config = dict(
    arch='crnn',
    model='self-supervised audio encoder (BEST-RQ)',
    dataset='synthesized solo parts of chorales (CocoChorales)',
    train_examples=39062,
    n_mels=80,
    hop_length=160,
    input='log_mel',
    win_length=512,
    codebook_size=1024,
    mask_prob=0.08,
    norm='batchnorm',
    activation='gelu',
    channel_attention='se',
    depths=[1, 1, 1, 1],
    kernel_size=5,
    stem='single',
    widths=[96, 112, 144, 176],
    rnn_width=96,
    rnn='lstm',
    bidirectional=False,
    rnn_residual=False,
    rnn_layers=6,
    optimizer='soap',
    beta2=0.95,
    lr=0.0015,
    beta1=0.95,
    shampoo_beta=0.95,
    eps=1e-08,
    precondition_frequency=32,
    max_precond_dim=512,
    merge_dims=True,
    one_sided=False,
    adamw_lr_other_params=0.00075,
    grad_clip=1.0,
    ema_decay=0.995,
    steps=3400,
    batch_size=64,
    epochs=5.6,
    lr_schedule='poly',
    final_lr_fraction=0.01,
    warmup_steps=340,
    weight_decay=0.3,
    adamw_weight_decay_other_params=0.01,
)
Rows from block 4, named by matrix and row number. Each number is 128 + 24 x the weight over its row's rms, rounded and kept within 0 to 255. All counts start at 0. Numbers have three digits each. After the name is the row's rms in percent of the matrix's.
# weight_ih_l0: LSTM input weights (gates i, f, g, o stacked) (model.rnn.0.rnn.weight_ih_l0, 384x176), inputs 0-175
weight_ih_l0.187 109:139155127103166103124080162113163116077149125133088090111137167150141141127119160140118109129133155120103150145148154138127122104117109085134117129123132148124093176106124139151143188113092118120094077138091111141092124112141122146151123173085113101143114154097176122125144136087112103149120127124121132120138090133082144150144110140151148151103134123126114089143144113116127100094124154114133112138141167094118182140169112132178109128112116092093135071121120139093130169150190118127146104162099130132120141136158136135095144155
weight_ih_l0.188 097:122114152136128139165117153173085137073130125128131131166139097099174123151142139121138138149118106122166108162114127123141129159116102097092122142080162129132148164148117167148138164080133140116129106167153147127140184122171126105153122152087125148129078101101139099097102096127146127143091147143121127098148113120134148135160121135152179155094147141156105125094131146085135120107163133140121119107108158157075128123177117137159126118141121084175129112156167138179097101124114151132136152119114114157121148084114117141120110143
weight_ih_l0.189 099:094091112146167102130093119160093160092120103125136137139111121172174168135144145137107105095133103128149155133185125104107123178119152102132128109083111129094145151189162098140164148097155149116135104156113119141142096103105123128121111123139158132143128136076165126144091143124133151148107141120088129114145116112123160127159094092104140110092114148127120107140176152091153146115128118165132156152097090146089136113098136111132133131131125125174156148156164103117107133150170137133154094125144157089139139167109120152141090112
weight_ih_l0.190 098:077141121129150139139122160132117111087129114120109130119122122156121125139199114113138117102119107146186121171156113156123125155091141132127134143088117118126091111162124123140132123116143138111135141113110137103174110113177137152108124127117109119153102075147158102141110149144160159114118127135137162142166140156094148154161152106130179131108133166130104096144180119118106107135150147109117144103108119144085103125168132110138148134137166120160156128170150137060176148138160117134134152168109143157131141126160108207103134133
weight_ih_l0.191 104:123137131115118116166130144151135149118093119146125125159114111138114145119171157153096108105147139136147113159114124145147135120128159118091088150123132128105094146123125120131119159099110116128113104202136134149103153167139123106093133125121099133151148142144175063139083135138138104166066093153124122112122084117144144122115095169119170131087148155128139120122143103128098144105158107126090088121132116086064104119159113155138154145158143147168128135120168077112141122120126135083106085122140110145133110141095113102144167168
weight_ih_l0.192 094:123142124163108141101097155117144116174150081120136092138129145151107146122119127110160091141078131126128121122085120132148108122117075134177101142118113097145076148136129171154105123172115095143156158122148142114106108143156107150134152109129108162153162111153121152147146096136179121104103102107122123160140120114148130142100128131112132152089142106087122098102138158169119114094170159094156187128118090130148161149145108110107132139128161100104113146111159141185124116151128116140080121160134123142103155111117076106148119146
weight_ih_l0.193 089:124108153100094162147107146167099171148100107129102170116123165117115149119146066132117171109162105144161165140145102139118101158136112120124092156141156117086114153123130170126124119089112095125150136146109136168111180093108112116181162134132162160092097083137131142145112121118127144092163149150130126161107126114109106125113089148133167133097067138114156162109131140150136110093096140161111120125119141133159138156088119100135111122137097146135124117152087163151136128097117109111107137154138166147132123154123116165148117100
weight_ih_l0.194 096:091132105165166109183147129156093161158142105157137160128137122141147163133150113128123141112139105125151071171110132127126102111110156105124111140091094195128167085145136149098140162111130129155158108114117113157112117146142140128119139149096183143127117104151096100135137122119155118119143133131130103124096118153130136087154135109176125176108147115147085135164146138145121164136100144123125112148130143117102113082177112091168131127144157143115165129160162177124110087099111126102149121093133130124127147095091096088122140119
weight_ih_l0.195 102:159137123158139149111088101163096104134153157117113145123134131155154112092132152099135127128142167103127143119136136137082137123122143102127135131111153175119149111124100098136159135145146143116127111126137119126112093131146127096138098121106122135138135131094069163133100175147087146154122090140125109128129158127128146074089167125144117077152122126121135159110165144116149155142148161073160159129120137156185157149100124119113130152095149100120117113125160067168129108161086147111108130182172148085111102139131102120161155101
weight_ih_l0.196 096:128105101120150166110159120157117071112101113133138136156126101134096144096120124109152140093129090136069138118114121146155134106142134139113141143116119117097147116108174102118134121178099141154137135125123106122177104121119156130076133102108154147114158182157115181149169163096100130137122111175116127148117131092132110114109098115097134137098140167113158134124160117098107127129171136113122158106101125133127109099110088099130102132154104136139107099179098076116084096104114108172127113116165125113130141150092168138153150106
weight_ih_l0.197 090:155167170091103119095165172165066095158165165163150151118094120164105082177108136136103141087122102125146105134150154142114120130156141165171133141131118148137120137149098114145134114142141103110109089099086110113084101141132126137109172137118112104140137140121181125116142122165139145125139139142141160126134132081165112163096122153146149146150127125126158140115131141124084147165160136109142119098099136136118149111121069122121116137125090148111109109081082102142100143111113124109122123109127175114136112122155146159100149139
weight_ih_l0.198 093:111118130091130125127149129127193129120096104153140163156103131124118116121122165109159130128129130127099144081118112160137156146133104132117141141165147137119134100104141101156117116137126104157130082139121167098081087148085131114146103128136139122111109142099122131108152126134130134105157150143131085152147126124195164118147127142139151092090139102117133063132170143103118147150118080126132061106132118163151122140101103138101154155153136092117165109087121139118097086140091094111161121106164155097110168126094127146097100150
weight_ih_l0.199 095:171130153157102181126142123077130126121146115107143191138099110106147092107095071113150120178085129114139088095101128159151103121103110110106153109124131141185085099131104159129124099094142140132123109110149115114121126141143138131137139126119157121145142119119128145113104154168150124112179163113103167150137108103133133167100143122130106140137135149090165122155074115125135109132132136138110148166085137110146104101144135129173128139149123165120137123112123159101129117093137110099144130186105100156131075158077139143142122135
weight_ih_l0.200 101:141078136112123146129158078133128115139113138139096135137164140125142143138102152079126143111123121164127142121140116154156121095121116158188092162108097159136115167145128106114129106096116128100070117105148110147173080086127182125156125157113141116128140130101131137103100094099133077116113108109122172116095107092183120129098144135177151115172124129122133157132115118139109162138117135158089144115155167106138118173135115110114119174103136100107119110127148147109130090135154130137110130150130151156160137082143157119110101169
weight_ih_l0.201 100:112114098153161135106118102125120127109121129161138096125083101085138099103132092120145164123110115079113119174151177102086145110103064096143136134115136176100096099097101156107170158120136090105095091098132144100109151165130124146139105133119138148104107138156122149114112127158113161157126149117136109145110146109160138156108127155116171134107158075145139145103109137140114123076134154129140150111135163135124097117098146148162145169174121164158131148128119117110115130146089143145095124112123107090094158146090115107119142134
weight_ih_l0.202 102:149101099147125129118151103100117151184130176107101129153121096129125154130175129082140115166110129114142133151136134132105101082082129141135134125094143128121137117089110133125176164151091140083135104158092127126119134155104070103119148079125121107130155087099121159126139104088140105164136113118125133114128106126114096115121108119095075126115123110140147095134156090150153148131101160108114143069133094097159124140125138131138166144125136137154142122148093116111122160153157174134106125143092118152111125161159139093157134187
weight_ih_l0.203 093:123141110083112120129087157171150155161150170151134121141165143137126110144121140120143117111086149141145132081077151084138136101164129148097121126100158159129099167125156099137109146131098158099108137086150115124116083113157186124112158125105106117132096100116143110118096116145092131108117150143087146116087133108159094141117141119137141133160149112125183137121111152117151115113177135124166156160165152134117133134101147156145102111139143157186141093092123113100153129134145120077100124128103098092118157143105125161132145129
weight_ih_l0.204 101:078139164142186125095158127125157075122110114135103142152158076136114121148127156130110104153116102173137136100134119127118104143153150115126131146143147111100154157127116121125115156109123126150137123124155159100104118190145114150161146131136122149134104113148119114123096100098096143175092135141086154183133114102142151113095096144117083078154131173173153161084160130167093094115179100159107144122123143127127137105144174152124112094149110116124099122140132133111169136107135133146125143153147117148100134143107124161134168129
weight_ih_l0.205 090:135128108161089094154114138156162121167142110102168131112104102102127145111128168138140126134159067128108155091142154088133102090116096128166140109151162092135165121141105102151113139119117135177131121110122126136137128129102141158106116121148115092106129153140124122114133161145123141095148153094089131127135096144122167101110151096157097159106141130104126177128140155126125097101148140126145116153092140096111144090111173082084121091108149104118170095163131148174135121143103147109083142109108112127145112122159112142114068161
weight_ih_l0.206 095:125095160125085150095182123143114110106134126119119121119145106149130151123158162105162123120159154145138127088122170129108157108134078131103140144151107149147109138093129160090164139137154140136146126112108099164131159128150139122168116108133119133139156089143080064123113150086108075153141144126136120156111123145115124099062127162156145136147114085113143115146162154132117096148111126116143119081113093131136156162144139138097149149111146112173115083110095115142141171133085164143160126091158138087133122122118124135111162128
weight_ih_l0.207 099:137169067146121103141146153167137151102182137110180128149166145088097091142114161121148164107114104104156140114091139137120135151147127155107109125141163134131127127107115103123151146133164145131111114141129136107102127117115117135089120138128112119104107094089143180139106120147111177095139125124107122127138156115112113094143147152124187126089151094136106136110079150116162137110138101140115105087095153141130144131133113155125083142118074111121151142114117171137133153154171113118121151106134142169211109136135148155145131154
weight_ih_l0.208 093:094120138137145119114102144080131141131122146131136156126123155163103098125136116171143142166105107122134098112110098120133096157133145086120145122143112142112078173065087144109166115126162166111155120077164080101131155146103132102076126139106148119143145125128099167156148117118156130124183164117118126114101126165094104130090111090104119146141190090134151118129127155144126118169122135102146148140118135156118129155137126070143168144117151154110107110134130085120160108147123114144103113145111172156108114142138123112124161111
weight_ih_l0.209 092:121173145165157128124126096147136134128158137181103111138118126155110131127180134096155115164148151131204120100175147102119103115119127115121098156107152127114141139133155143111095119166155126150097088143159125127078161133125114153115107114103103147139076115134161098086084128116128160161120103101124097117150102124104121151130135110087102133092149127132162164125152158159120152142099107127105167122137155106120151087116137135092148101151076126130144107132129150104106085126138156154121119151122149112119158143127166130139134067
weight_ih_l0.210 092:122170136110146128140144094144106100105107133124122130127138175131137076146096141121102156153075134094133118092099144123141128101167116146095167110091125131093137118123132100151137140110099137119145119106098097085134142112166079119112101138136101206142146156109097127116148096122171112123128140116112132156103136144084114100108106103107132111103133170146178166138106104114172118128085146176132138101150157145090129107111106123147120143147098101109112164122126130119147115144178139113137089122114146166110120108165121162175128121
weight_ih_l0.211 091:131118107138090114091141162123121098148144077133139103110113166137145082114136095110137125118118098120097157152124170130134161127110135131164117102147115131142108100086148131161070102092127084120103113123148136148109127161136148106150127094123090181134118148114097107132126142145122118118122075142126113176106126162145178105171116097149149118144099115125158111111157091104168140102142114132133150138168103182154135150140107111106165096117103120104123150127111120093168116117109109161121152115130079092124133145142182120161157130
weight_ih_l0.212 098:113156137145106101134090124166126142104105095125129138124107104140092125000121142107154129112096088125143114153111109116173156119147163135091156082123137101128145129089145123112094162137130136132167129125097101118147141158108110124131132097087120122115107140139120158138160142114137088112154157138128110102174076134134111130135132135114159121126140167129136137117120121127127164097108165114100161133114160095149108105121143125165083136101119116120142178095128129167109101110115094155139086116157118153144133113114139129139098127
weight_ih_l0.213 097:130104140124122142126132096170153087147091172168118112155125143106134091121104167142110152102179108119125113138149090140160108141129076156126137104148113120119156132140080137163160111111115087156162146121161131091134104114076116139117132154142105158121105123139133164119096133171118129115177097123128165160125134176140080160157132142170138142091164109161130121142125089110135106138124084113131167149130098126093110141145151118113152157110095096130151106118071110172121132149088131147138107135096120128135137117148160146134108115
weight_ih_l0.214 088:119131085145083097128095095123120125136130141116147145122094129117133131105170118133097132135171165088119139126139120125148130138120159109125110140136149150120156093138142132143144147131113107142138153117091104126126165080110151158097087157162151185097105171069091138139108139141136133153136104111134111076148122132130156139134116136120121105143159147113129164121127113146090148130117106121125123154150166184146122093154136150161168141138117135121106137131158085104120149107195086144136088154092151169156159123169138166137096089
weight_ih_l0.215 091:129168129139145125141110129147111111147174123119151169091145112142101122172116120127112139168100106105127090115112135108141114126131091133119182095131146168103098133130138131140164116110162128142103155105157126126105148083122113135130127118158122128150137138101138129141127148129142100170165077135107157137141139121142149134134138119123102158086110112113138085142102145085121151115124120139143110171114091179123113084174096099140083085150107166157130150148121097116123136134146160151138175080148148135064114108114150092096178158
weight_ih_l0.216 092:124126137095127162122172108089147113163090088125088115122088108101129159130138146093069099156117142125125143110122121137088145127153132153090132130147170132159116169183124127099140126163161115145121096095110120142108079106142064111117154099139138106144125105102094095121151162147100123123133147193146092125092141096116112137133143121096105110133136146099106156144093107146147137098171141091133140134154120101140125121077163088121128131120154142153116125149110124136134129101113126081145159120156159115108114130127085106134152117
weight_ih_l0.217 093:144136147168118138125135175109160187111154111128139132126094153102160112119152143134118131091118140126092132127131137157113112176157139123147139120109141095110133131147145145119127167111101125095101073178085109138146141146110106132173116148151147094147158147107156089081096124116094153097155149144141090113150111116128083116139103147200122180085160159152149137113137145139137098128144140114121162133110125081124131129132120136098114130137091081119083140125153131135108166147161124121112110114102153085107119098110108142140105151
weight_ih_l0.218 091:144135155190129126131185143150119161146158120094151076156135131118160144080131119154161113134089164130125128111124146125150135121110112121112138171085134191132166118163110105164122105163146112123186135154146139130115108164174107133136163136148087134145117119140100144128127142109103086113129141113140113090114174158144143152120130075151106081127105143096158119130154117117127142116136104078131121100131133146092153104146129123132104122090067124131145105157128113129149099163119163144144120102092156147112140120112140126090129107
weight_ih_l0.219 091:120125118135131112101097124160125099114112130142153164180155084168076165130149089132117136159130141148104142108121110154154124100146158172114086135103168125130115103154128140134154125158159111155117110133132111094114156142143096143158098153134134106157121142178144117113141110101129129131121147102124160140074149159122136126116079105111155142081145087116141127110115136157122107114137076161131112151162116133158119140099123094134092156124088140116158146131133196113161189143099081136111118149161179131118149132106113120141134129
weight_ih_l0.220 089:117137135073146108122092113125132129117143121090113119096111125155085122149134163122074137098132098171121132179115142150136098126145152139109130158142180154120137112128073134113122140113114141094120136160155130124188104106162116161135132126127175111128162129121147121126131111147136150130156113160141165117173130141177128120130094102150100107112119144118151113134146122124155123118108066131130130151148103153066110163154109096152102143085094120121116113158184147123141119141139152146085074138157109119135156105120178162125120112
weight_ih_l0.221 093:145106171113114151123181135124094123088113125113107093132132124091139124126119134125101166118128107114102140139134119077106101155151152138133118137167131065151180150110143127125092147092154113128145182131134164108092098116144133120168141126120141147136103091115147078153094138134162150125122120140084142085133169168095139174107092135113114128136118123102113124123156131141178150115116147140158127172144132174102131135133152142091131142139118166151106160103111141136108112153097105117103158113119145085130085100162082112102118122
weight_ih_l0.222 090:117126101091111132075117136138114135148176136159087136127117119142130097205128132135144136104138133119082116119159110147133114124137128142124160093123122068092137091085105092171144139174174115137126087082117118094107088119161142115185176148128094163180134133120113141188131119144138123094121130135162138121140101113157126125126122143134126149127117151177148115126127135153138141112121168142142157151115121140108115162125127125120130130078141140126107145141113136123124125084069141142091135072119134140136135148099100137128154111
weight_ih_l0.223 098:103082115099161102145154125142080103107098122128106128171083121106121180142153162133152159133129157102102081112121123134131074138101105159117163125111113156125128174178125146087097104149115162157084118138161148128132121160120135096134142098157130133152111138101124122110139159116140153109111125089157135135137160159131098156098109155135155078132140138138170131141121128113116106116151109097124093148164142121117124155096155147119121078119114076149088125129123115138145152122116122136126105138073172159109125161141130177116117117
weight_ih_l0.224 102:095116117129130102167114135128128142130157127127145089130145153088147143122135135097107126143143097119104136097102095104059150146148112092148082158093107154157143089161100096111140120162107151103157138117101130114116141148118158089131121174093163137116150147130111102110107154127176164172136141147101139154102154157085117135147105154139117142134107120178158134128148165149108116145126086141129098097112141086128153125102160102176109117160106150158140106154132121102133108126156179072096113142123119149102107138129097124107130118
weight_ih_l0.225 097:175128118146134141115134103099131197115114132097177141124115132112171112111126111101121160143100109125151128148114150148111137144165115110106103167135132133138140153087139094141152105114149175127093128161146131168096158131137097153073166134131137167081138152120179096138108172122135139135143116142153144098120119082131128173117090113101132105128146086115149107111112134140090148136144135132147155125095141123137111099121109148116113168130089134115112149108146123121129150118111106170121114117121166150087135093094168142180174087
weight_ih_l0.226 100:127172177155115169151099146094085123154116151121140161120100137129116096122099105106119143150114169098122094142108103073097136128121155127140114099122128129139132118130103140148162132087189130108128132151124122101114161141120182160151135146121130115135099192146133099118133124131111127172116154143157128118101130116136113158136155163097108127114088152107121153131171099097140115123148161110148115133115168119095148151176131104133112105107141074134181123114111092107096104084125163150124122133124110124137109164143110107120102067
weight_ih_l0.227 092:102138143122128111153148123143111142113151114149130117132143098148138094011109126160094111160136143115168131162115100115136126141167137141133111148155102159113080114128140100158160133134130106089107167128114111128123135137105113164127136132121108104152115101128104112076098150162088150162132143123124125101123139149147158147133129077136149091133173090118123189131086109124147113085109107130168088142125161130117133150133128141155142140131091160127117105114092133128170163132141151153108136110124089097109097102128121109155109138
weight_ih_l0.228 094:107145095141139123152152152097097138152135163165140158159156151152120152155127106097168135098126102156138101093144092136128102126098126080125167089099090125102098104100090136134161121144117131104112132147105129140097129125129174133141133164091130135116153095105118167145124105116115143132176129125141104122130120155113071139100149132115149134114147119130114110093174112131107178104113146159085175153176107123151147106118143165146158149141133103093098153147113167142158127097150160145153135105149130152083096096117112144148104155
weight_ih_l0.229 096:118105105119149087100146117085151139154114141110177136112111119150127142122157119076123168113092153125147092093159150117087184116108127136148148134097101102114157134134121137112147170166121171091135152134135145124129094122109107110145134138148092144161105122133143139115131155114138147134123132136103136135170142181111150101087128133083130152100147140158096132159114115143164074114164151146097108102137118137122165116168098168133140114132136173152158070103157142164127144116137147091103120160108132166112094112140132113150089106
weight_ih_l0.230 101:137136145105100140163148107140142103146142075133133119132094126163158147215101106123127127140097140151133145155149142114115150083139192135155119115151145117152134109095174134160144142145136144120178117122116145116125111134117106119146125090164108158135110125134118130115135143144113103115144084135117152147132149136158123152134099095150126111190110132125160137115133079137100163181123146164137122149133140100112119135133146157139120053149119126143152104118155145117169155137202103114140149114136168138129134127125175094156126151
weight_ih_l0.231 095:158107093121119151136124116116089125126127097141164124131133163086120179079138076092148133112127129075163125142124140098158125105161152108126119098131157124137098093148150164138089088094124164111109124124120121145133134091154098178152138138104124116169152103145104094157133097117126143149129156096132109124121171089164158152152127142076156145097107092135112123125148106099127150127119146119129155141157142149115131136140121126137143132074164152096111125152170160171166114144115126128148144167103159102112097162141132130138094160
weight_ih_l0.232 094:137139160107150089149163115097094128158107126131093147094121129144094157131112133154137147122119154116133130118154121152109137154102111130107129144161147149145121102163137094118118159147108156141153138108160120087142103172126159108126121126113168120096121154135117169086149136158117188161141122113107127131152107149153103162112140102118158116147116140128180123154088149110142123131161112168159149175127132128157121125111081131160110098178160162082114149145163121124110128155188148087144183125105103102134118102090135114106140093
weight_ih_l0.233 092:157117141135140085111127144114107118104096141111153100103166148134127153111124126116165112108098119093115156124126091091139127140088165097159157155125110164150162142144117155120116170137151139111126146172175088095120116140084098175081114112151126118116127101167173171104108145123137143159136114157181094117098139119123173042127119096095139113089130125145127118186158148143122131125133102176127129139148160124127113119151107141148099130133096162119133127122144118138160146123151157106125125124127149096118112158150150114105136125
weight_ih_l0.234 095:105116141131141148122140146136143103116141132142129121104154186145121083132123133112155187180162156117091148133115103111108131131134113133155102138093170107110065115166147122152101149151125162138121145109141092134098164099135152083164136120144126133179094109117165131103125110147118105109112147131151139128109120133135095120117112132120112099143106156122059133103069103115099109111136169145107099100150134155149136124125166133127126128082157160136141157095110120115145174132076103098127107173148140121098129139129096130099171125
weight_ih_l0.235 090:102146160113133130147160091150136117177153116107112152129140125160117114167122130134122150143123119141094097127127095108110133155150115167141127155120117084156102109098127128177101093168138153099110140131187132125163125120089160157142129121122111148124164145137123137120147160165123129097177154155137110097134157065099130095108148095167119157143103110146084103148131135117168136102156128093119129134154161141130112102160127184145155137119106143080110172140130153120168156148126137154081122119105098108140103103120128133177147104
weight_ih_l0.236 095:116114100113133110124147159158143145132125170091107093146118117153109118116141145152040129132124170170134149169173132158117150100138153105125095110106141138110063114147126133149115132130082126117094149147123134093147158151145112112114111159128107125113160122159147120145131141152135116126087136129127112084101110139136142182161097071124105152092138109170173132146161148123138165180124146110113118130141149142086145153153118149102079148137156133123159134127152117117129076129146146128100129128144158120123154167153148142096129116
weight_ih_l0.237 089:105134129165114097119138115156112108124104106126155145135150114120121156094123124157108150145169133106130123132109159137112132090136140157104137091154099117132107127163103166111095164134143099140131156151110113146112130102155105107077121147091154106125146115154102075158161132097103149121112097100157139106106139142159141114102101114098094149116168095158148138136180128133131100119129140164125123158155145152122120152089129170156158138173155119174154136185143081144158139130141154114104139152162171144102136129083139089140088159
weight_ih_l0.238 095:125125119159146087176113137120095113139177145089136107139103115115145145101111123123105085101091146137163138125095165137096113099138142074161132148112141155134126163147121130078105111134091102154159165136097127140082138146121125093086119122145162115102094142119163119115093104088146104141091128157185113103165120139119106155108101152153128142162105122131113080107115081138154146149083121145114114146119125125096103125126138093099123123143139126141142120155137142116148091153118169162091114150106091130108105144144102139167149099
weight_ih_l0.239 090:112102136188083109168157128119194128122108155114091130131130149136084139138103129157087114114097135133124123132154093136114126132129118152118163171102135127109105139110096104139154138121122123130141140127129109155171108111164073115155134167146163120127088139169111091126103113121101100178159152136119112100174104109165133080153096139140115110128102155139108112116148120157103184155135144131163151129158129166123098135159149075126146130131102141140143133114153105157182156097110104157133121128131127141106109167147137142147138100
weight_ih_l0.240 097:159149139113132151112126107108129088147145163169151115140117109131157132158150131141122104118162132140087136099108172157094111135135103140144133137117118139162139091055121094129103150152160158104144143118111149082111167104148168122153133141115145116116151167143133128138145130125156107136112120112130118119146130139105079160132170131135093147143098141146145136140174176143128107135103129170186154139089127147134130141181171157115171072153100105146117096165097158140113109111127110133115095102141095154119133102138146175127153148
weight_ih_l0.241 086:150145124144135153131110117153103124116134155123091143156099135103155139167121162093091140107157117096138118130129118112095127083102125125166088122116141122106168093106141156141098087152165125159113126123115136176094174139132138155132129135122162095088121186080129145104110122128136133112118142151112097142092157155087062124096134101154076095122183121172142108149132118138088103147120147151123118162113117162142165150157119122143108158131145134175077116140120139174107143128133139111110110119132120121129138153152119110165111143
weight_ih_l0.242 084:118118112138161109095126105141156136101079133111082131159129146125080142112118129157142126114155100109133128096132130124130117146098128113137137135129147101123100122087106133101103134103148137136118169144137137094166116088094154125120072117120172109113097116094085145111154097167130105136144100129123124130136157082122160090104138102111089070130134093131136164171177120153165137134157144109169163160127128127113145148155126099126155107088083113086148128126096097158123074103154124099111134168149133109129108144144137096168132118
weight_ih_l0.243 099:116146117096116138132152085135107137120129184131180151089168114130146159130126114142088161118149122145135138126135131107073105136141080132164083149135139102120162126132167145142085091154105145080128091110088103164139127128126112120132110121128093105119143116105128156094103122133136143157170103159140143160145139141144133128110103126168137127104150106117183163120174177101165124141143139087117112112157112153186112097094126099096098120109147123156109100153134114119105103131126114096137087116095154136105114149143098102120108112
weight_ih_l0.244 093:145105096123161132114106125134119150102141107125119126088098197129132156138151169154129128109112137126095116143142161155098142148138079100126131151081119137106127161123143161108163135155136164109162152164091120134118104104123101109132086103119162098123140113105098103078135076117105147134083151125114124161129090136141164116127163103111162156106107126106142095133095084081156140151151125147161116116178132121114081151178117134117120149114101088135143128161140153148097096139164144119136155159145146117109124122134120125129168098
weight_ih_l0.245 103:133124132122157125155160148149139093101119109096144083175121169134110129108101110126095141116106137119107117153126128085094138103075113130113132114131190124116112092170152116099147092110122080100161095120127097163106136144108157100144108172091136130112152116150140154130129104151125141144133100159129140170107121136180161154117137134119113102162099126123159141171102137180139130096116149102125174114163139146099101094131142138133124127182139139120164131092130132159093148151135128085145113104085138146141134136088110086105125122
weight_ih_l0.246 095:083143104122148160150109104085146117131106106140133102123078116109135091110128084125143122119171116157134140098105139124117109125153118143108136085117125160162145147146113167087132074115158096123112154118158102117165124138134115130109089098124143145146120165139159127130073127108090104113081101142120113124108111147110128128106106114122062104089101151123121145088092121158111089137153105135161113155144108110152168105114131148120171110164132126110168136106153158103108122156080128132169115167109145082146126116118153151163126141
weight_ih_l0.247 094:117134085115119107125147138110160170150101121148154087139121165144168137151085145103119139095148150144147114157143102119113122162165137100088167124154087151122116129171104171131144141100162142127078145151114075173135105111097176162103161095113152139135125126139105138149120146126137097126146099147148130163074159125105149170162094162145095121141141151144104141119121139096175113119106153100123158123141107169149075160102117116120082135130130144121117136136115118164112134171136127085124117131127100128135113099135096125116137125
weight_ih_l0.248 096:161115113122110097131114131156090133133092105127113156182157117120126117127134150139143168112140145133118136152168136093091155176126117148150194120105126124137145100132103171126124159096115154125136132139146140125129095124090137095150096139134132097101139149081098136131111178115148152124122113155108072131128142180124107164123124114122118104129095132142165131101127060168150135114113150134087115117096098140122059115120140133133125097172120106095110085097122125172138119142139135153176133146163091098118157116125122119130097142
weight_ih_l0.249 096:128129126079161138151124139157137097108152132156123068165127139108124145132126100106106110129147079168115112117110155142120137118069153131147105095113134154152137155160124166141121124123128116121095093142110090155098135158095098140169118115081101084143150094113104171148124156117126101118146111108096176108182120122110119141175107131155131136130137121165149132090115136134176162153102105101142158165115125107136115160183153156098127141110135105155136131061115145130166152145125114146137123080141122125132119127118111139114148100
weight_ih_l0.250 090:155124098118096105116109107111162084128130119102131135130126136145106164096117153132081163106090085109106101114116143076140158111121099141167116108094122100141097142122097145144128119162175107152152116128153139128176105130101121112144160121142124111139075105132085162101138157124147138090177131131178101135119166150155091082131095151140129134134131151119143142121113131128154121114125106104160164152130160171152145106122136138164139105143116107167106136109124146123119153137072152110144123125154188146119159164166106118089147118
weight_ih_l0.251 097:112160132109099136095151120133130138097105163146089122139085127142082097167108094125128120090144144086137108092120139172096140106137182136151144135097171117126175103146137146131108150130154162149169077154099099153172120126155124178123115139161130127133109094132157139150106136162101113151115139114139152161124166125120162163091099132109142134106111092092146159121152161142166109134130168107131115150113124135100118159091134151163116131144148142111101139140118121120114103129093131108140134088098128106123184089123131167151150109
weight_ih_l0.252 101:109137136073114148144144116154117170142145165149175123122123102146104160139103106142079105123178166145104156110085143100140116118109139146122118105118173127156118112100151099148103138087133104150162160108124169107144153107138150133103121133142169114084125152107154138150142136123135111102102110136092152144150153120120099125152139144114134094104140080104111122138139135152093136155106166174091093086133163102160132089134134140142173189139126144168150165143107136100138100169159119149134135120116146164137148128137104129118099155
weight_ih_l0.253 096:110133110148104122146100125146137134136117125161089134151160158126148108119102153134105154112137124140123133155145104123135115141154117164088148139094157160144114125162132144118127106106106096169157142110171093096127109108161157118134148142112112157162128153091088091096122075134136173146129098108123082145148145109107166119164121127112099143135140113133149162127123149095133126100156137115073162155092103135109108127070136133128155152159149146160136129098147128164092121101104122187148094111169099100123125139082168109118144175
weight_ih_l0.254 090:133141128105134098122121110138092145161147130161165155117179160155103103145140085133124123154080163122125136129101101128118108155134153170108149104102101065161103142093136118152112104126144158105132136160134145156138132130093137149148146100111111079139176169178165145164105114135108140117167133125145107138173152165143124126114131134098096157109098154099141152116133118100134083095117121087144106115133132129122100118108137168108119178113166159150114145158099133130148098119130125154119136128166145107164117108178125117158163114
weight_ih_l0.255 096:152128114160130169130108126107109132112107169133124124135123122089118115113152163084092098159119106126099108145126116166122134112120127150138080145123099094117119125189115154109125101091148121080131111118130141145125117091155137076141138114124148104125095126124115114142130154093162077150149108105095173144148115123084096154122122113149158131151146132156146154091144150153102167116150087097123158129126135164151126145124160145113105085173095093132168108129134155158125124143109094105144146136108147202119137150157161104117140089
weight_ih_l0.256 095:173107122072144134138126146159079127153093151158129153147123120138131133151102114165165148119120143140097144102151110091152147154176156163125101153137132152168163119155097126128097101107149147161115173113110091143099162128111148121171128121147123151128075122159130136135170119070107124122133093109182139111099148125129100141147125117143105130077127141117173159113138124121150109088157136151134117123093113133163150116153087128120101114133121099177157143096131126169121143135120099106095140152120149149135152170125126151112166106
weight_ih_l0.257 092:104117145133129135125116184078115128142108164122169114125140129141096105148171132152106099168136091094151129140089115157129122127117121166154107140116138129163150124105167162074127098109101126106190144146154160109085153146123098133152140141145145141124107100141157125116128160110103164105142142111180095115119110148107153162100101166122109154127149124161128123150111082102145117146110147122087143151138087087113169127147156133173114095115116097099116161119147119088116106134147119149103123136112093132166128127091130118115138077
weight_ih_l0.258 091:101094164107143092163149151167131149156143115142121156169105108149131121178127125116097163177153095126138109119122165150096166169139099122150144122147154112126125105151151128157121098119112119120104138194111124148137151163104116141155152150110115108084161096156116116116111134114143132128133158112138107119117124101153127103095134104101110103141129132148130100128148119084135120128171146165133094115114174108122069162153093114133117108143136150153116116125120143099151153097191107145062118107123108124085140112149161105157118101
weight_ih_l0.259 091:121184161163111098099082123148110099145116122152092152128149136170163134127176095158150124127124101157125133117158124167141143133121119113156180079117072143120164130151139105110113132169113128155109102137159137165127126140171113147138148123124125084099152148159171118160110148156143138152096092187167107162092117122113144139099108147131161106154123132130091168109151132133140140133124141114143117152167161129157113137098113136127121136089147143133143151106133186099150140136083103150101134111116151137100138107128130141125091105
weight_ih_l0.260 099:160095189118158185121127158146126136132151132097124073114162101088118149117161148117134105100119131171127119124146110140137114121104167113092143139109148133102177118124105100098143158105164132163144138100130121125092106130115132150152131108077163140094148101118091095133095101095119170114121153129090118141131112137106139121160173145133125142135111103175123118147116145141099165149131149186110156121143112125159088125131103116133145157133086120140090116116129162123145115118113094112078059115108129125113145109157114089135141127
weight_ih_l0.261 093:149146133136122159148139130132131170088081148097148133108152158123098095160136153106102087119142076136119143101117162113124133120097134129118090182141087152118083154154149155107145139138156137140103157100128134101142115170173122170103093148104123151106153125122126146126092138127132083119108144106135164117125109104140103099107137104124134143136124118162090137114113093149160139081115157142172140157139134138141163083114124139088109132145147083168146128109081113142153123107131116167096083133122146096112104155148162175119147117
weight_ih_l0.262 092:112118090084130146124183119134159089114179108133144104144146076066119150147092112092146111134126115121143150112127112112151143128173094125115160131122124151128125127139137145137162084110144137103165152090113165113159131140130144171124122103144137118160119139107159124147168163112123115151103138152113100116159093114123097105111105123110173153134151129107130146141131129141138088100109136128128134127138120165168115146123163152114095167171145175136166102120178146121123107129087102113128155072149136159131079141151172160139113127